A small image classifier, trained from scratch.
Model: 4.04M parameters, arch gmlp, norm layernorm, patch size [4, 4], layers 6, width 384.
Training: muon at rate 0.011, batches of 512, held-out accuracy 93%.
Data: trained on retinal OCT scans (Kermany 2017), 133.2 epochs.
Rows from block 2 of a small image classifier, named by matrix and row number. Rows with one number belong to one neuron. Each number is 200 + 30 x the weight over its row's rms, rounded and kept within 0 to 999. All counts start at 0.
After each neuron's rows are labels from the 100 images, of 14848, where the neuron reaches its largest size: "place" is the part of the image that holds the peak. Only what is clearly more common there than usual is listed. The data: retinal OCT scans (Kermany 2017). In brackets: how many of the 100, against the usual share in percent.
# u: gMLP up (value half) (model.blocks.2.mixer.u.weight, 576x384), inputs 256-383
# v: gMLP up (gate half) (model.blocks.2.mixer.v.weight, 576x384), inputs 256-383
# out: gMLP down (model.blocks.2.mixer.out.weight, 384x576, transposed), outputs 256-383

u.333,163,230,181,146,175,162,215,209,229,255,231,209,174,227,232,217,158,188,184,226,206,223,204,235,214,226,219,243,185,213,201,263,220,253,193,220,296,178,222,214,186,206,203,181,175,136,224,194,216,208,202,181,237,225,210,228,270,163,135,177,210,150,157,225,193,230,220,189,206,160,219,156,198,148,208,198,257,184,256,154,196,225,185,191,211,172,260,227,201,170,166,174,212,179,174,139,211,180,228,226,184,205,184,187,192,196,191,158,213,205,208,189,192,207,194,191,157,178,209,233,206,185,215,217,200,183,195,199
v.333,217,252,230,199,190,131,196,196,180,149,246,184,148,187,238,189,175,205,216,155,213,182,176,202,191,225,150,204,176,257,223,169,182,193,162,159,208,163,218,217,211,139,222,199,200,185,189,205,254,140,196,173,178,207,168,185,192,236,213,223,217,238,244,175,210,219,203,169,160,231,162,142,194,233,216,208,182,192,225,224,148,223,218,178,217,147,264,205,191,198,201,215,226,182,159,210,203,224,222,194,218,202,165,218,187,237,210,178,152,195,177,214,237,206,208,147,241,269,202,172,208,195,245,211,207,220,188,197
out.333,192,181,184,176,240,270,200,199,246,201,210,183,209,169,221,185,227,219,148,150,234,245,232,202,196,188,180,176,215,208,216,186,196,149,221,186,201,146,208,232,200,143,158,188,194,223,192,208,215,202,167,195,189,180,208,174,202,244,236,214,240,210,230,223,222,181,216,189,220,193,246,153,178,160,222,241,198,231,208,171,254,204,232,218,217,178,207,175,240,225,184,183,210,209,232,231,246,213,137,223,258,210,210,185,218,230,173,209,232,183,165,162,220,184,233,127,190,239,207,189,176,171,181,195,188,188,205,175
place: centre (33 vs 6.2)

u.227,191,180,167,190,136,174,189,129,140,262,209,218,231,196,177,204,218,169,157,188,158,208,189,217,228,191,227,256,163,136,195,244,222,259,180,255,204,172,178,221,170,187,191,208,223,143,190,246,233,153,199,148,241,198,209,182,213,242,202,184,256,239,126,176,263,196,158,186,174,227,169,207,187,152,189,223,163,188,179,221,199,204,223,208,223,175,195,256,204,189,178,201,216,206,207,220,227,208,228,199,184,186,223,121,197,199,199,202,174,201,175,203,164,177,163,236,249,225,226,209,182,171,243,183,144,166,215,182
v.227,170,226,180,164,179,195,168,168,265,199,160,164,173,202,178,157,165,167,180,202,176,167,227,188,152,173,154,228,237,153,193,179,231,200,214,201,203,179,162,144,177,180,231,183,219,230,248,201,149,224,177,179,174,210,180,207,218,195,225,197,231,228,228,165,204,211,190,178,239,224,247,161,158,228,250,193,131,188,183,163,181,215,247,238,200,153,163,182,176,228,218,181,258,216,215,140,144,186,184,195,182,168,203,161,166,237,229,190,220,163,218,225,207,268,145,176,244,184,213,241,197,196,210,229,196,158,168,177
out.227,225,253,226,167,226,204,222,280,219,188,135,183,231,238,203,241,200,211,276,202,200,188,204,158,201,235,224,172,194,198,185,199,228,212,172,157,243,170,194,227,233,164,239,196,178,215,177,209,167,187,183,183,193,195,224,177,177,199,214,240,188,175,207,217,243,205,207,196,209,151,184,262,253,182,209,265,223,260,200,206,203,174,191,228,223,254,216,189,147,230,224,212,192,211,224,230,250,145,199,217,227,163,245,227,216,238,184,157,212,180,229,187,201,215,171,157,176,159,202,174,204,209,208,169,204,204,138,145
place: centre (55 vs 6.2)

u.32,174,196,211,188,214,201,200,218,228,153,205,235,236,165,167,218,228,179,194,217,202,207,178,219,207,233,129,165,238,179,189,182,137,123,198,227,166,192,171,169,248,256,202,190,176,212,208,148,237,209,196,191,221,175,205,230,160,222,254,243,181,211,218,195,221,122,190,224,258,238,147,120,189,208,191,275,229,222,161,218,155,215,159,204,158,201,135,127,194,223,232,232,183,198,250,183,149,230,210,156,178,231,229,162,206,191,245,190,234,188,156,181,189,217,197,257,216,158,235,185,259,185,185,149,137,187,192,198
v.32,193,185,155,183,184,185,160,137,215,195,140,191,206,199,210,253,204,245,195,221,184,139,200,193,170,229,231,229,218,210,208,187,216,218,162,224,217,249,163,173,219,146,256,207,266,194,244,227,216,222,241,219,170,147,187,163,186,139,192,159,183,182,160,170,189,216,194,144,160,220,158,171,223,255,210,225,165,189,200,168,186,213,234,160,244,147,193,196,242,201,215,223,194,201,209,155,168,198,313,232,202,167,188,163,234,158,216,170,204,188,199,217,207,195,185,150,234,186,161,244,182,209,194,252,175,175,206,193
out.32,195,187,156,220,213,192,154,217,149,251,201,178,210,183,177,156,191,262,154,240,199,201,221,218,211,194,243,195,127,221,211,202,213,190,126,175,255,214,150,129,173,210,162,220,179,174,196,210,243,172,207,210,186,194,215,212,177,139,208,184,209,198,231,189,203,180,212,223,198,185,191,190,172,145,238,172,210,118,208,161,239,164,194,182,204,174,199,180,221,239,223,197,180,201,207,222,176,208,200,219,180,178,166,205,140,169,197,127,270,181,167,268,220,171,230,195,211,190,213,218,173,187,220,163,245,206,175,195
place: bottom right (54 vs 14.1)

u.159,240,189,240,161,159,177,213,167,278,190,228,151,255,170,262,225,191,204,207,176,172,211,205,218,197,220,215,172,184,254,221,242,230,190,179,177,203,183,209,217,240,168,204,159,222,250,221,209,195,213,225,157,199,239,148,191,214,163,213,174,225,136,254,167,168,210,210,236,225,195,200,214,197,273,173,180,176,144,216,242,197,200,246,209,184,204,225,167,198,229,169,163,252,263,180,190,187,209,208,201,192,173,214,200,187,216,174,186,219,133,142,173,299,175,202,188,180,190,191,199,176,180,249,264,227,149,253,245
v.159,199,220,247,137,184,183,207,206,219,185,244,170,210,204,207,245,223,220,148,182,203,196,211,209,201,140,134,197,213,172,190,177,232,238,249,243,222,212,188,208,189,170,233,194,183,169,201,227,175,207,186,191,214,183,202,167,234,180,186,240,269,169,215,214,210,246,231,197,179,170,191,174,198,267,213,181,217,182,202,180,253,220,229,178,184,215,249,189,207,201,185,171,189,215,198,183,211,205,155,159,261,165,180,239,244,188,203,236,225,189,208,206,183,172,185,197,172,175,196,215,183,192,207,257,165,224,210,218
out.159,198,199,200,217,112,182,211,191,228,198,192,179,218,197,197,242,198,181,205,188,196,195,166,184,205,205,198,249,204,201,214,193,230,215,240,201,199,138,151,164,196,204,177,182,178,163,170,179,234,193,194,221,193,201,225,156,201,188,187,196,176,174,232,179,168,189,242,177,188,226,196,121,236,139,217,167,195,147,170,204,211,231,166,181,205,238,258,204,252,197,180,249,185,173,175,216,198,241,182,194,250,168,209,182,229,220,197,251,239,164,184,147,180,173,159,166,169,188,192,187,229,217,250,214,191,194,245,223
place: bottom left (45 vs 14.1)

u.53,186,197,186,206,215,142,211,202,226,191,157,223,251,166,172,175,195,205,236,191,194,225,223,169,209,219,216,195,214,239,178,196,216,181,221,240,196,274,201,203,243,198,201,149,204,202,169,187,235,243,231,210,255,217,202,272,238,165,123,198,223,151,166,216,218,176,158,135,201,184,182,207,191,198,199,164,179,224,235,266,206,228,217,203,169,202,263,203,233,201,210,140,190,205,196,258,235,209,181,179,192,208,179,212,218,182,189,222,224,157,233,195,236,206,207,184,215,239,203,179,165,180,276,227,184,194,221,196
v.53,209,190,189,194,222,174,248,213,221,215,212,187,212,171,176,225,201,195,167,218,173,182,196,223,263,143,179,199,212,181,193,213,226,187,195,250,186,183,192,207,229,244,180,199,228,225,235,206,192,174,244,180,192,171,175,217,210,146,202,161,144,159,166,177,159,228,202,161,209,178,184,240,200,239,131,219,210,188,245,212,190,201,209,139,163,271,223,205,203,176,174,183,222,183,239,234,233,217,193,232,208,217,208,216,164,217,189,237,193,179,214,212,196,228,141,188,184,177,176,244,151,181,192,222,241,180,259,175
out.53,178,233,161,175,204,221,221,206,222,191,220,194,216,183,226,168,236,217,181,221,195,194,236,213,198,168,225,160,195,213,198,218,190,259,234,198,246,181,190,206,206,158,152,223,149,184,220,230,207,213,180,187,184,201,193,197,172,228,166,150,175,139,162,219,154,224,241,227,280,192,208,254,207,185,195,200,205,215,194,241,222,185,192,207,205,203,205,185,222,212,192,200,211,221,202,163,136,137,202,178,188,249,214,196,185,221,222,177,157,175,222,181,179,211,281,222,219,176,198,209,236,163,162,174,190,131,207,194
place: bottom left (40 vs 14.1)

u.180,187,234,180,248,258,201,200,191,224,192,246,142,174,165,212,200,248,244,222,156,188,205,204,184,202,218,221,170,268,236,218,142,214,193,187,213,153,185,218,193,171,212,144,165,235,142,161,229,152,204,182,163,144,212,169,166,204,173,193,208,194,177,190,193,183,254,188,248,198,222,143,161,237,178,239,206,175,205,178,196,211,232,186,133,202,145,207,229,206,237,240,209,191,208,202,183,250,255,224,194,190,227,135,224,188,180,197,213,163,228,221,212,174,157,172,195,241,215,205,193,190,203,196,221,194,131,173,207
v.180,185,183,220,158,210,207,183,195,215,142,180,230,224,229,181,168,216,170,144,222,198,168,139,230,236,187,234,231,235,159,182,169,259,206,223,182,163,211,181,204,194,193,205,212,202,185,208,142,211,208,212,165,211,200,205,198,90,210,160,199,225,227,204,210,196,220,175,236,157,259,164,202,262,190,160,217,193,191,203,200,219,229,237,233,255,176,178,225,202,206,215,180,223,210,212,193,216,203,201,167,153,189,192,174,246,261,199,173,287,200,235,260,232,216,179,220,141,249,221,216,197,202,231,180,182,188,195,207
out.180,199,124,241,275,214,198,238,225,184,163,210,199,289,216,202,215,190,227,228,230,173,150,213,172,166,190,183,173,206,220,202,205,218,197,254,218,212,139,167,162,202,196,192,195,203,202,239,228,246,195,153,162,175,180,212,203,207,196,196,196,256,261,229,225,182,211,199,178,161,203,230,146,167,250,178,171,190,252,207,193,175,205,211,234,204,244,186,225,198,210,198,184,160,224,223,236,164,177,215,203,164,194,175,198,171,197,195,208,220,183,204,198,207,214,237,186,207,220,200,182,246,223,175,202,152,234,263,220
place: middle right (36 vs 9.4); middle left (35 vs 9.4)

u.443,241,183,200,244,175,216,204,256,184,236,199,217,203,205,238,201,180,161,211,181,220,166,178,175,176,201,237,246,186,198,185,194,150,170,238,218,237,159,224,221,236,201,167,129,219,183,242,242,181,240,154,190,197,194,262,202,163,205,216,208,201,188,205,155,180,227,208,219,210,231,187,204,172,179,220,216,219,215,249,199,244,208,235,221,207,201,202,178,213,208,179,180,181,218,163,230,240,172,178,223,173,212,212,235,146,183,250,147,250,239,144,185,161,222,182,296,161,220,169,179,163,191,194,210,211,187,161,151
v.443,176,196,212,225,210,185,179,160,203,227,192,194,155,250,201,181,275,151,196,242,211,182,247,183,212,191,205,236,203,194,169,205,225,156,233,197,222,196,203,194,166,191,112,197,178,194,224,208,191,183,252,222,219,177,174,207,201,158,171,220,175,215,218,159,207,185,268,162,176,262,164,175,167,185,194,201,156,173,180,248,193,244,177,196,157,166,205,190,193,195,219,158,202,170,229,174,124,186,185,199,203,185,173,144,198,159,223,216,248,238,194,191,172,176,239,213,117,197,217,207,174,214,204,243,218,210,266,186
out.443,212,144,224,191,149,155,217,259,149,157,179,215,181,194,219,188,246,237,169,213,191,216,182,193,195,269,158,229,216,175,160,166,133,224,251,184,186,221,205,242,214,212,150,181,192,252,183,203,181,225,192,205,210,181,163,241,203,239,166,254,221,147,205,194,227,200,231,191,253,161,208,225,142,197,215,154,154,208,203,173,181,188,192,171,166,170,188,205,178,145,213,265,265,225,254,131,211,207,167,213,238,173,167,199,157,259,178,243,170,178,184,246,182,228,156,145,146,163,223,199,187,205,162,236,205,226,200,239
place: middle right (43 vs 9.4); middle left (40 vs 9.4)

u.83,167,220,225,209,216,206,189,177,179,208,240,147,291,173,216,178,182,181,198,214,212,207,198,196,174,172,176,215,196,208,223,237,174,140,212,203,178,183,204,178,213,207,168,146,246,245,209,219,195,218,175,214,202,213,159,166,193,204,179,155,187,232,252,217,175,204,203,186,225,208,134,212,211,197,162,205,287,212,181,150,173,254,201,186,195,237,162,225,198,181,193,238,202,234,199,181,194,194,226,205,156,257,231,183,210,214,181,268,208,244,191,163,187,140,187,215,127,183,233,194,202,188,225,149,227,199,268,184
v.83,183,248,200,176,236,231,221,233,235,173,218,208,155,185,211,210,157,228,198,191,172,258,214,233,175,221,152,168,167,196,206,207,181,244,242,239,177,227,169,243,239,180,210,221,208,194,177,203,223,222,166,169,223,152,242,186,205,148,225,179,253,220,234,219,183,206,159,192,203,213,204,222,225,241,174,230,167,211,88,153,269,174,153,170,226,209,246,225,205,243,248,187,193,168,183,191,213,203,221,208,172,177,201,195,206,166,179,229,182,188,164,175,219,160,157,192,180,264,236,209,181,198,255,243,176,209,213,219
out.83,206,233,237,173,217,151,198,187,178,204,222,245,232,176,203,187,202,215,152,210,175,199,195,212,166,205,155,145,217,193,219,237,188,179,190,158,188,215,162,220,212,240,176,198,203,155,222,162,158,170,199,198,204,229,240,160,178,231,165,201,181,178,223,202,192,172,200,237,119,203,186,159,211,175,204,195,201,175,211,188,270,253,163,196,227,199,171,167,222,262,141,159,203,230,139,226,212,188,240,211,159,194,236,217,236,285,173,212,188,190,209,171,244,195,254,212,236,245,205,217,236,238,203,274,173,250,204,184
place: bottom right (33 vs 14.1)

u.361,204,205,204,171,210,117,225,260,227,192,193,185,212,232,197,178,193,226,240,193,209,220,216,237,190,213,172,232,195,179,190,206,200,233,203,175,189,236,228,239,219,225,165,209,206,194,160,211,177,227,152,227,220,204,187,182,203,148,161,218,247,239,156,219,186,188,193,180,231,118,212,187,203,161,188,173,225,251,132,243,266,180,162,218,236,256,196,204,197,203,263,219,212,180,188,169,243,171,218,195,221,213,166,158,167,197,168,182,217,229,192,241,181,270,184,263,213,227,161,136,207,165,187,219,258,199,171,260
v.361,175,206,230,195,217,229,214,160,201,142,231,205,168,204,195,185,174,239,167,236,146,176,246,148,210,203,246,236,222,186,254,280,203,222,182,228,196,227,200,173,189,196,232,211,169,192,182,198,199,207,228,209,184,221,154,212,208,205,159,223,248,174,225,220,213,294,204,140,248,194,151,216,211,235,209,255,202,190,222,220,241,166,197,175,248,156,178,145,196,214,150,173,259,232,216,174,189,210,187,216,192,233,207,165,200,224,200,198,209,194,204,226,212,194,214,208,170,131,194,203,210,221,202,243,252,239,203,172
out.361,174,184,219,208,197,187,178,140,189,193,211,191,178,182,221,136,196,222,131,170,220,206,173,221,245,178,201,158,204,155,168,196,204,203,228,198,260,212,212,210,205,240,224,186,249,178,201,212,217,202,226,153,235,183,208,197,189,220,202,278,166,182,242,202,238,177,198,236,189,173,173,209,191,246,205,180,166,291,275,187,198,204,183,202,201,161,211,200,191,216,188,241,167,267,247,187,205,202,183,201,218,170,231,191,201,183,245,240,226,170,140,184,181,219,139,195,125,221,200,200,176,201,236,239,250,236,205,155
place: bottom right (33 vs 14.1)

u.232,183,163,201,204,198,207,226,244,184,223,204,196,185,141,164,207,229,188,157,179,179,198,191,220,204,199,155,185,231,197,180,197,207,175,188,203,198,253,194,226,230,180,186,152,191,236,168,218,198,217,201,177,205,224,151,205,205,145,143,185,189,227,172,227,237,151,222,207,234,215,195,232,200,174,166,192,209,233,215,227,131,202,227,170,252,230,226,195,137,200,218,228,185,217,200,225,174,235,207,174,276,211,223,231,244,213,187,277,204,169,191,210,179,148,152,204,175,183,199,164,163,235,215,147,188,205,208,174
v.232,206,250,200,169,186,177,219,218,130,199,209,226,152,154,185,151,180,244,214,164,181,214,191,174,164,275,215,215,172,207,174,196,189,280,230,160,135,208,258,180,230,228,184,193,235,214,192,156,204,184,210,190,178,240,187,197,249,223,221,223,163,171,229,221,245,274,216,238,205,229,249,260,244,197,212,189,221,188,200,214,199,231,170,158,241,171,211,214,242,197,207,149,216,219,174,238,226,197,224,200,185,205,192,250,199,242,172,228,238,201,235,178,187,183,186,152,218,182,273,224,154,230,219,205,204,206,208,159
out.232,161,246,221,166,184,166,178,201,192,195,180,197,182,212,206,160,196,255,198,218,190,209,193,206,193,273,175,173,157,181,163,210,179,215,235,199,163,226,187,197,192,180,136,194,229,228,221,203,204,185,196,244,199,193,214,191,168,171,242,194,153,199,232,160,190,192,272,239,224,215,252,195,132,195,224,206,212,201,224,165,177,249,209,233,260,233,206,221,175,221,175,204,259,193,120,252,224,227,204,191,206,175,220,182,215,208,179,178,226,216,175,214,119,181,228,193,194,176,212,194,160,225,212,206,186,185,200,217
place: bottom left (57 vs 14.1)

u.246,215,215,173,242,186,252,218,183,208,209,180,141,147,153,241,168,220,143,238,158,207,225,164,241,220,199,212,201,207,157,188,214,178,199,198,241,171,180,183,233,201,219,224,146,192,198,126,216,233,194,214,234,195,181,248,192,164,199,232,219,167,226,225,206,237,210,196,202,207,225,162,241,206,172,259,157,159,185,201,173,211,231,200,211,194,202,229,203,201,165,142,219,244,203,190,207,168,210,222,183,138,222,150,191,228,210,181,226,213,212,208,259,204,216,201,185,178,234,159,194,235,180,190,183,201,182,215,177
v.246,208,170,234,191,185,190,208,198,207,144,236,193,271,232,147,223,196,235,184,249,162,260,235,167,232,224,235,189,204,198,251,230,201,230,147,158,186,245,176,234,202,265,174,204,239,216,167,287,209,240,166,238,217,203,194,189,178,161,201,169,220,229,171,203,166,240,173,173,219,183,167,197,168,181,162,202,193,218,150,197,226,199,207,211,253,202,151,146,268,172,204,185,188,178,209,198,190,169,170,231,185,207,195,147,217,193,208,192,208,204,178,156,214,221,233,216,221,168,153,257,192,240,175,215,253,220,244,254
out.246,202,226,226,161,185,205,243,157,186,216,219,151,253,240,188,196,208,242,162,240,204,197,194,157,233,204,159,210,180,213,230,210,184,156,193,206,198,200,186,253,137,243,147,142,206,213,211,232,198,196,169,189,181,211,172,190,215,204,195,233,255,223,199,186,199,205,134,202,159,224,199,263,226,207,216,263,171,195,127,224,215,206,177,208,263,251,166,194,180,185,187,202,172,196,167,165,198,221,137,258,161,220,234,274,260,168,164,214,226,150,149,219,211,243,176,216,204,241,150,203,236,202,243,212,186,258,192,205
place: middle right (29 vs 9.4)

u.412,262,160,230,224,165,191,204,218,210,174,145,212,170,192,156,171,164,198,202,150,178,210,106,236,168,217,222,156,193,211,250,177,198,213,182,162,134,208,173,165,271,164,180,206,150,191,201,188,140,221,227,225,172,201,175,208,157,229,208,201,228,160,185,170,219,192,197,217,279,192,173,177,239,231,184,209,245,229,216,193,228,247,252,235,232,215,171,201,192,192,184,188,183,169,213,177,190,192,221,171,226,193,219,153,159,270,224,191,203,157,199,269,205,208,194,242,193,222,223,147,192,152,213,231,192,198,262,171
v.412,118,224,195,162,227,218,190,163,178,157,183,188,217,225,152,174,267,159,186,222,181,218,191,188,165,225,226,187,232,181,263,162,215,225,221,175,261,189,180,121,177,141,250,249,205,185,257,228,129,248,172,188,220,197,156,206,202,221,191,218,234,195,202,189,189,229,190,178,171,231,235,150,183,177,203,209,189,205,174,201,303,144,194,138,202,212,173,192,190,171,240,194,236,251,241,252,180,134,198,247,192,202,263,207,214,212,186,220,198,158,190,168,231,166,201,229,220,171,253,217,177,176,211,250,170,204,181,189
out.412,209,226,183,209,188,143,173,196,158,214,208,192,215,164,202,231,191,180,223,196,228,187,152,191,180,194,181,245,241,215,166,169,170,199,212,202,198,146,171,183,306,183,213,205,201,168,223,127,177,191,202,190,222,225,189,241,177,212,224,225,222,184,247,225,189,219,169,273,183,199,190,198,192,148,197,159,173,223,203,224,156,201,172,162,228,256,225,213,190,146,194,204,241,255,172,195,195,154,192,185,210,173,202,209,199,132,297,208,205,220,227,207,277,233,174,169,157,238,183,214,171,208,180,205,187,143,220,177
place: centre (86 vs 6.2)

u.550,206,156,170,246,226,245,172,221,218,185,216,242,216,184,173,186,259,202,183,180,228,130,148,233,273,190,184,178,204,197,199,231,216,239,200,234,222,237,193,179,154,230,182,215,167,219,164,156,189,180,218,205,206,191,209,165,204,200,219,216,245,189,221,199,223,193,208,202,205,204,183,163,130,235,182,201,214,213,179,194,217,246,178,134,169,224,199,160,221,233,209,214,197,205,159,171,170,195,131,163,245,212,203,157,180,216,180,205,242,233,216,201,173,208,178,184,133,265,234,198,205,208,157,200,199,223,208,175
v.550,199,195,203,195,196,188,153,159,172,182,191,233,224,203,130,233,258,243,224,160,244,187,181,149,183,195,194,187,178,241,221,177,186,185,220,191,213,234,233,242,154,225,184,204,241,222,205,169,217,224,201,242,174,218,201,198,200,227,254,246,167,203,178,234,183,231,182,223,191,205,237,246,271,180,171,203,260,167,178,154,208,208,177,198,155,242,265,233,207,199,199,226,208,258,225,186,219,185,202,211,186,208,213,199,159,211,229,186,223,185,171,234,180,208,198,180,178,249,227,171,158,223,205,204,176,220,208,245
out.550,217,224,183,138,198,185,202,250,230,154,188,247,262,211,222,204,202,195,200,140,191,219,197,217,187,171,178,154,198,199,214,186,207,185,240,180,157,245,245,212,227,172,143,130,172,160,209,169,191,193,155,192,211,196,167,196,212,245,218,192,220,244,172,223,201,172,191,251,205,169,200,205,189,240,186,218,170,171,193,211,187,217,203,229,240,200,180,194,201,159,236,226,215,241,150,180,182,223,191,258,151,205,191,240,158,192,213,195,156,147,218,266,224,207,183,202,179,184,192,207,239,219,212,213,197,245,219,245
place: middle left (31 vs 9.4); centre (26 vs 6.2)

u.165,185,188,194,220,270,155,111,163,186,154,196,192,195,211,183,161,261,130,219,228,243,258,193,213,236,230,221,263,199,236,199,234,246,173,223,207,167,172,220,268,223,175,192,220,225,198,181,236,212,194,216,185,207,195,173,213,183,190,135,138,245,189,150,222,179,224,224,216,162,216,196,179,194,235,192,246,230,197,193,208,219,201,146,188,282,150,222,187,193,207,272,210,214,242,222,198,199,221,188,196,212,246,184,183,214,200,157,231,250,203,232,198,163,241,196,215,156,205,207,197,206,173,254,219,196,216,197,190
v.165,250,205,136,182,191,180,173,190,183,186,182,219,175,249,219,165,177,163,217,203,180,260,211,161,186,197,198,212,190,233,186,225,202,211,226,225,154,122,152,216,209,219,182,216,195,204,245,206,181,217,211,243,245,188,231,159,218,203,137,167,224,218,240,210,220,208,195,206,228,252,236,178,167,183,189,194,186,197,211,210,179,243,217,166,184,212,247,185,190,145,204,187,198,185,242,91,165,211,169,180,222,201,171,191,154,173,173,267,196,153,168,191,200,208,190,207,193,178,250,255,232,174,207,245,198,223,201,201
out.165,212,195,191,203,222,162,224,169,190,279,201,223,191,215,210,182,209,252,233,253,189,206,187,248,196,193,257,216,209,208,196,231,196,226,211,189,211,216,215,195,236,177,203,214,165,246,164,227,227,200,206,211,209,180,202,224,191,168,214,227,181,169,185,238,228,220,182,165,143,212,203,213,236,187,173,167,192,209,197,216,194,202,212,202,177,209,175,205,239,184,189,236,230,247,238,188,218,219,209,246,197,191,158,268,227,199,245,267,166,223,210,188,212,154,188,231,193,288,143,207,194,241,257,184,202,194,216,193
place: bottom left (37 vs 14.1); bottom right (36 vs 14.1)

u.528,172,178,174,234,190,166,202,185,210,255,191,188,170,171,185,217,186,182,221,229,159,233,227,187,201,279,252,207,194,231,201,230,220,178,182,175,288,200,191,198,167,239,228,238,160,170,216,217,250,220,213,170,224,218,214,192,224,216,193,148,199,100,192,230,189,188,175,169,199,204,173,177,128,148,159,202,187,145,175,265,174,185,213,177,175,225,219,181,244,223,235,193,173,224,195,161,234,190,201,210,181,215,250,202,196,171,193,212,169,161,236,224,190,158,206,242,197,189,237,189,177,220,226,236,151,198,207,237
v.528,200,190,143,227,246,197,229,178,190,171,211,173,226,179,175,196,190,220,178,230,169,179,181,218,254,203,248,201,195,216,172,184,182,200,152,174,149,240,158,186,193,183,198,190,234,217,173,222,213,175,222,187,214,170,204,228,213,238,291,195,236,172,187,191,174,204,183,165,215,186,229,153,265,221,167,176,184,225,179,230,197,217,176,202,192,198,152,174,211,214,229,191,201,180,249,196,166,209,178,179,190,202,226,189,150,178,229,214,215,217,196,216,220,143,201,153,250,227,157,192,221,177,214,159,195,172,167,188
out.528,208,206,175,190,244,225,208,223,156,178,169,177,228,216,175,169,218,193,189,250,192,183,224,135,222,203,206,218,262,221,212,190,192,216,251,191,186,217,192,244,239,248,236,243,258,214,183,193,160,215,166,200,185,194,182,200,214,157,225,172,233,189,200,212,206,168,217,169,157,194,204,190,155,193,235,177,199,237,203,204,225,162,227,208,177,216,196,192,181,196,177,187,147,222,248,194,169,171,208,200,181,232,187,214,220,194,199,170,234,192,174,165,185,250,229,134,176,196,180,201,141,213,204,215,192,227,180,252
place: centre (30 vs 6.2)

u.566,194,200,201,168,233,197,232,225,166,169,234,185,247,223,181,190,137,230,244,180,169,185,166,150,192,228,231,193,140,226,225,198,210,134,152,88,160,171,175,198,170,159,173,193,197,237,225,186,199,221,180,181,193,228,246,221,189,226,217,134,182,185,198,211,186,228,192,269,229,194,197,197,218,226,198,204,206,222,201,194,221,243,152,183,197,201,269,224,192,199,243,253,222,131,201,196,223,219,233,176,202,133,221,174,222,179,223,156,202,169,197,249,246,214,180,224,184,239,189,207,166,198,250,177,270,184,192,210
v.566,215,190,161,218,210,195,206,187,186,156,200,243,159,222,227,191,178,197,190,144,198,246,225,188,208,181,181,222,206,181,175,216,184,232,270,206,239,137,186,205,184,197,194,177,224,205,208,197,166,193,173,209,225,125,188,225,232,246,169,207,224,211,214,195,197,178,260,191,173,200,185,204,185,232,180,189,211,240,217,197,215,227,210,172,221,178,239,172,190,222,151,216,209,201,242,186,176,155,213,168,224,200,184,178,221,207,210,265,245,267,198,188,221,157,180,194,206,211,239,207,177,211,122,187,198,197,213,231
out.566,240,200,221,199,235,190,189,212,189,189,240,134,214,211,229,264,132,151,196,209,214,152,195,219,161,180,145,177,204,195,182,161,202,243,197,184,202,219,207,249,135,240,167,172,228,167,176,183,191,232,186,209,194,186,219,207,181,178,217,197,136,140,204,213,204,239,210,174,181,207,183,195,237,171,149,243,183,205,227,226,223,177,193,198,237,232,194,195,181,202,195,251,121,181,212,198,245,184,226,222,231,130,200,173,228,189,244,277,169,238,276,173,217,203,157,187,201,222,206,202,200,237,170,209,206,181,202,195
place: bottom left (34 vs 14.1); bottom centre (31 vs 9.4)

u.304,139,180,182,190,213,135,260,176,182,185,180,231,201,186,199,200,189,182,204,215,207,187,270,189,209,193,253,181,191,210,189,197,213,165,208,135,187,124,247,200,198,200,262,183,194,224,238,277,211,252,223,197,187,196,170,237,239,204,154,180,187,197,182,233,141,252,148,161,230,195,196,244,155,182,161,246,202,191,205,224,188,181,219,211,220,241,142,207,211,160,235,199,199,214,232,206,244,217,229,180,167,188,200,159,211,234,215,196,188,135,255,216,175,197,173,299,197,195,178,216,159,195,222,168,197,183,191,196
v.304,190,191,200,192,176,225,165,169,196,221,196,184,222,232,207,205,171,248,199,217,215,212,209,179,211,183,193,238,196,220,160,179,202,138,181,159,248,250,193,210,162,192,198,205,209,211,192,195,225,187,217,235,213,165,205,202,180,166,217,175,162,193,199,201,189,218,169,195,212,185,235,204,240,208,160,212,200,209,191,249,174,183,189,215,253,193,221,255,231,200,163,224,179,231,233,184,254,200,188,228,233,209,219,200,158,201,229,157,179,214,167,156,209,224,201,229,147,158,202,226,255,223,229,198,239,227,241,199
out.304,200,187,154,158,152,270,195,245,170,185,195,203,247,209,213,106,222,177,162,173,196,181,201,175,202,195,247,212,256,187,208,167,229,169,195,195,205,195,258,219,205,204,155,209,188,188,180,224,178,234,213,150,200,196,235,218,171,175,174,177,153,186,192,153,237,230,201,222,282,185,169,206,161,210,204,247,215,185,194,187,182,211,176,196,190,161,188,208,168,192,224,177,167,204,227,227,176,183,220,172,231,152,189,175,199,220,212,157,228,228,209,238,184,177,211,208,178,124,187,199,219,209,183,192,186,215,172,190
place: bottom right (38 vs 14.1)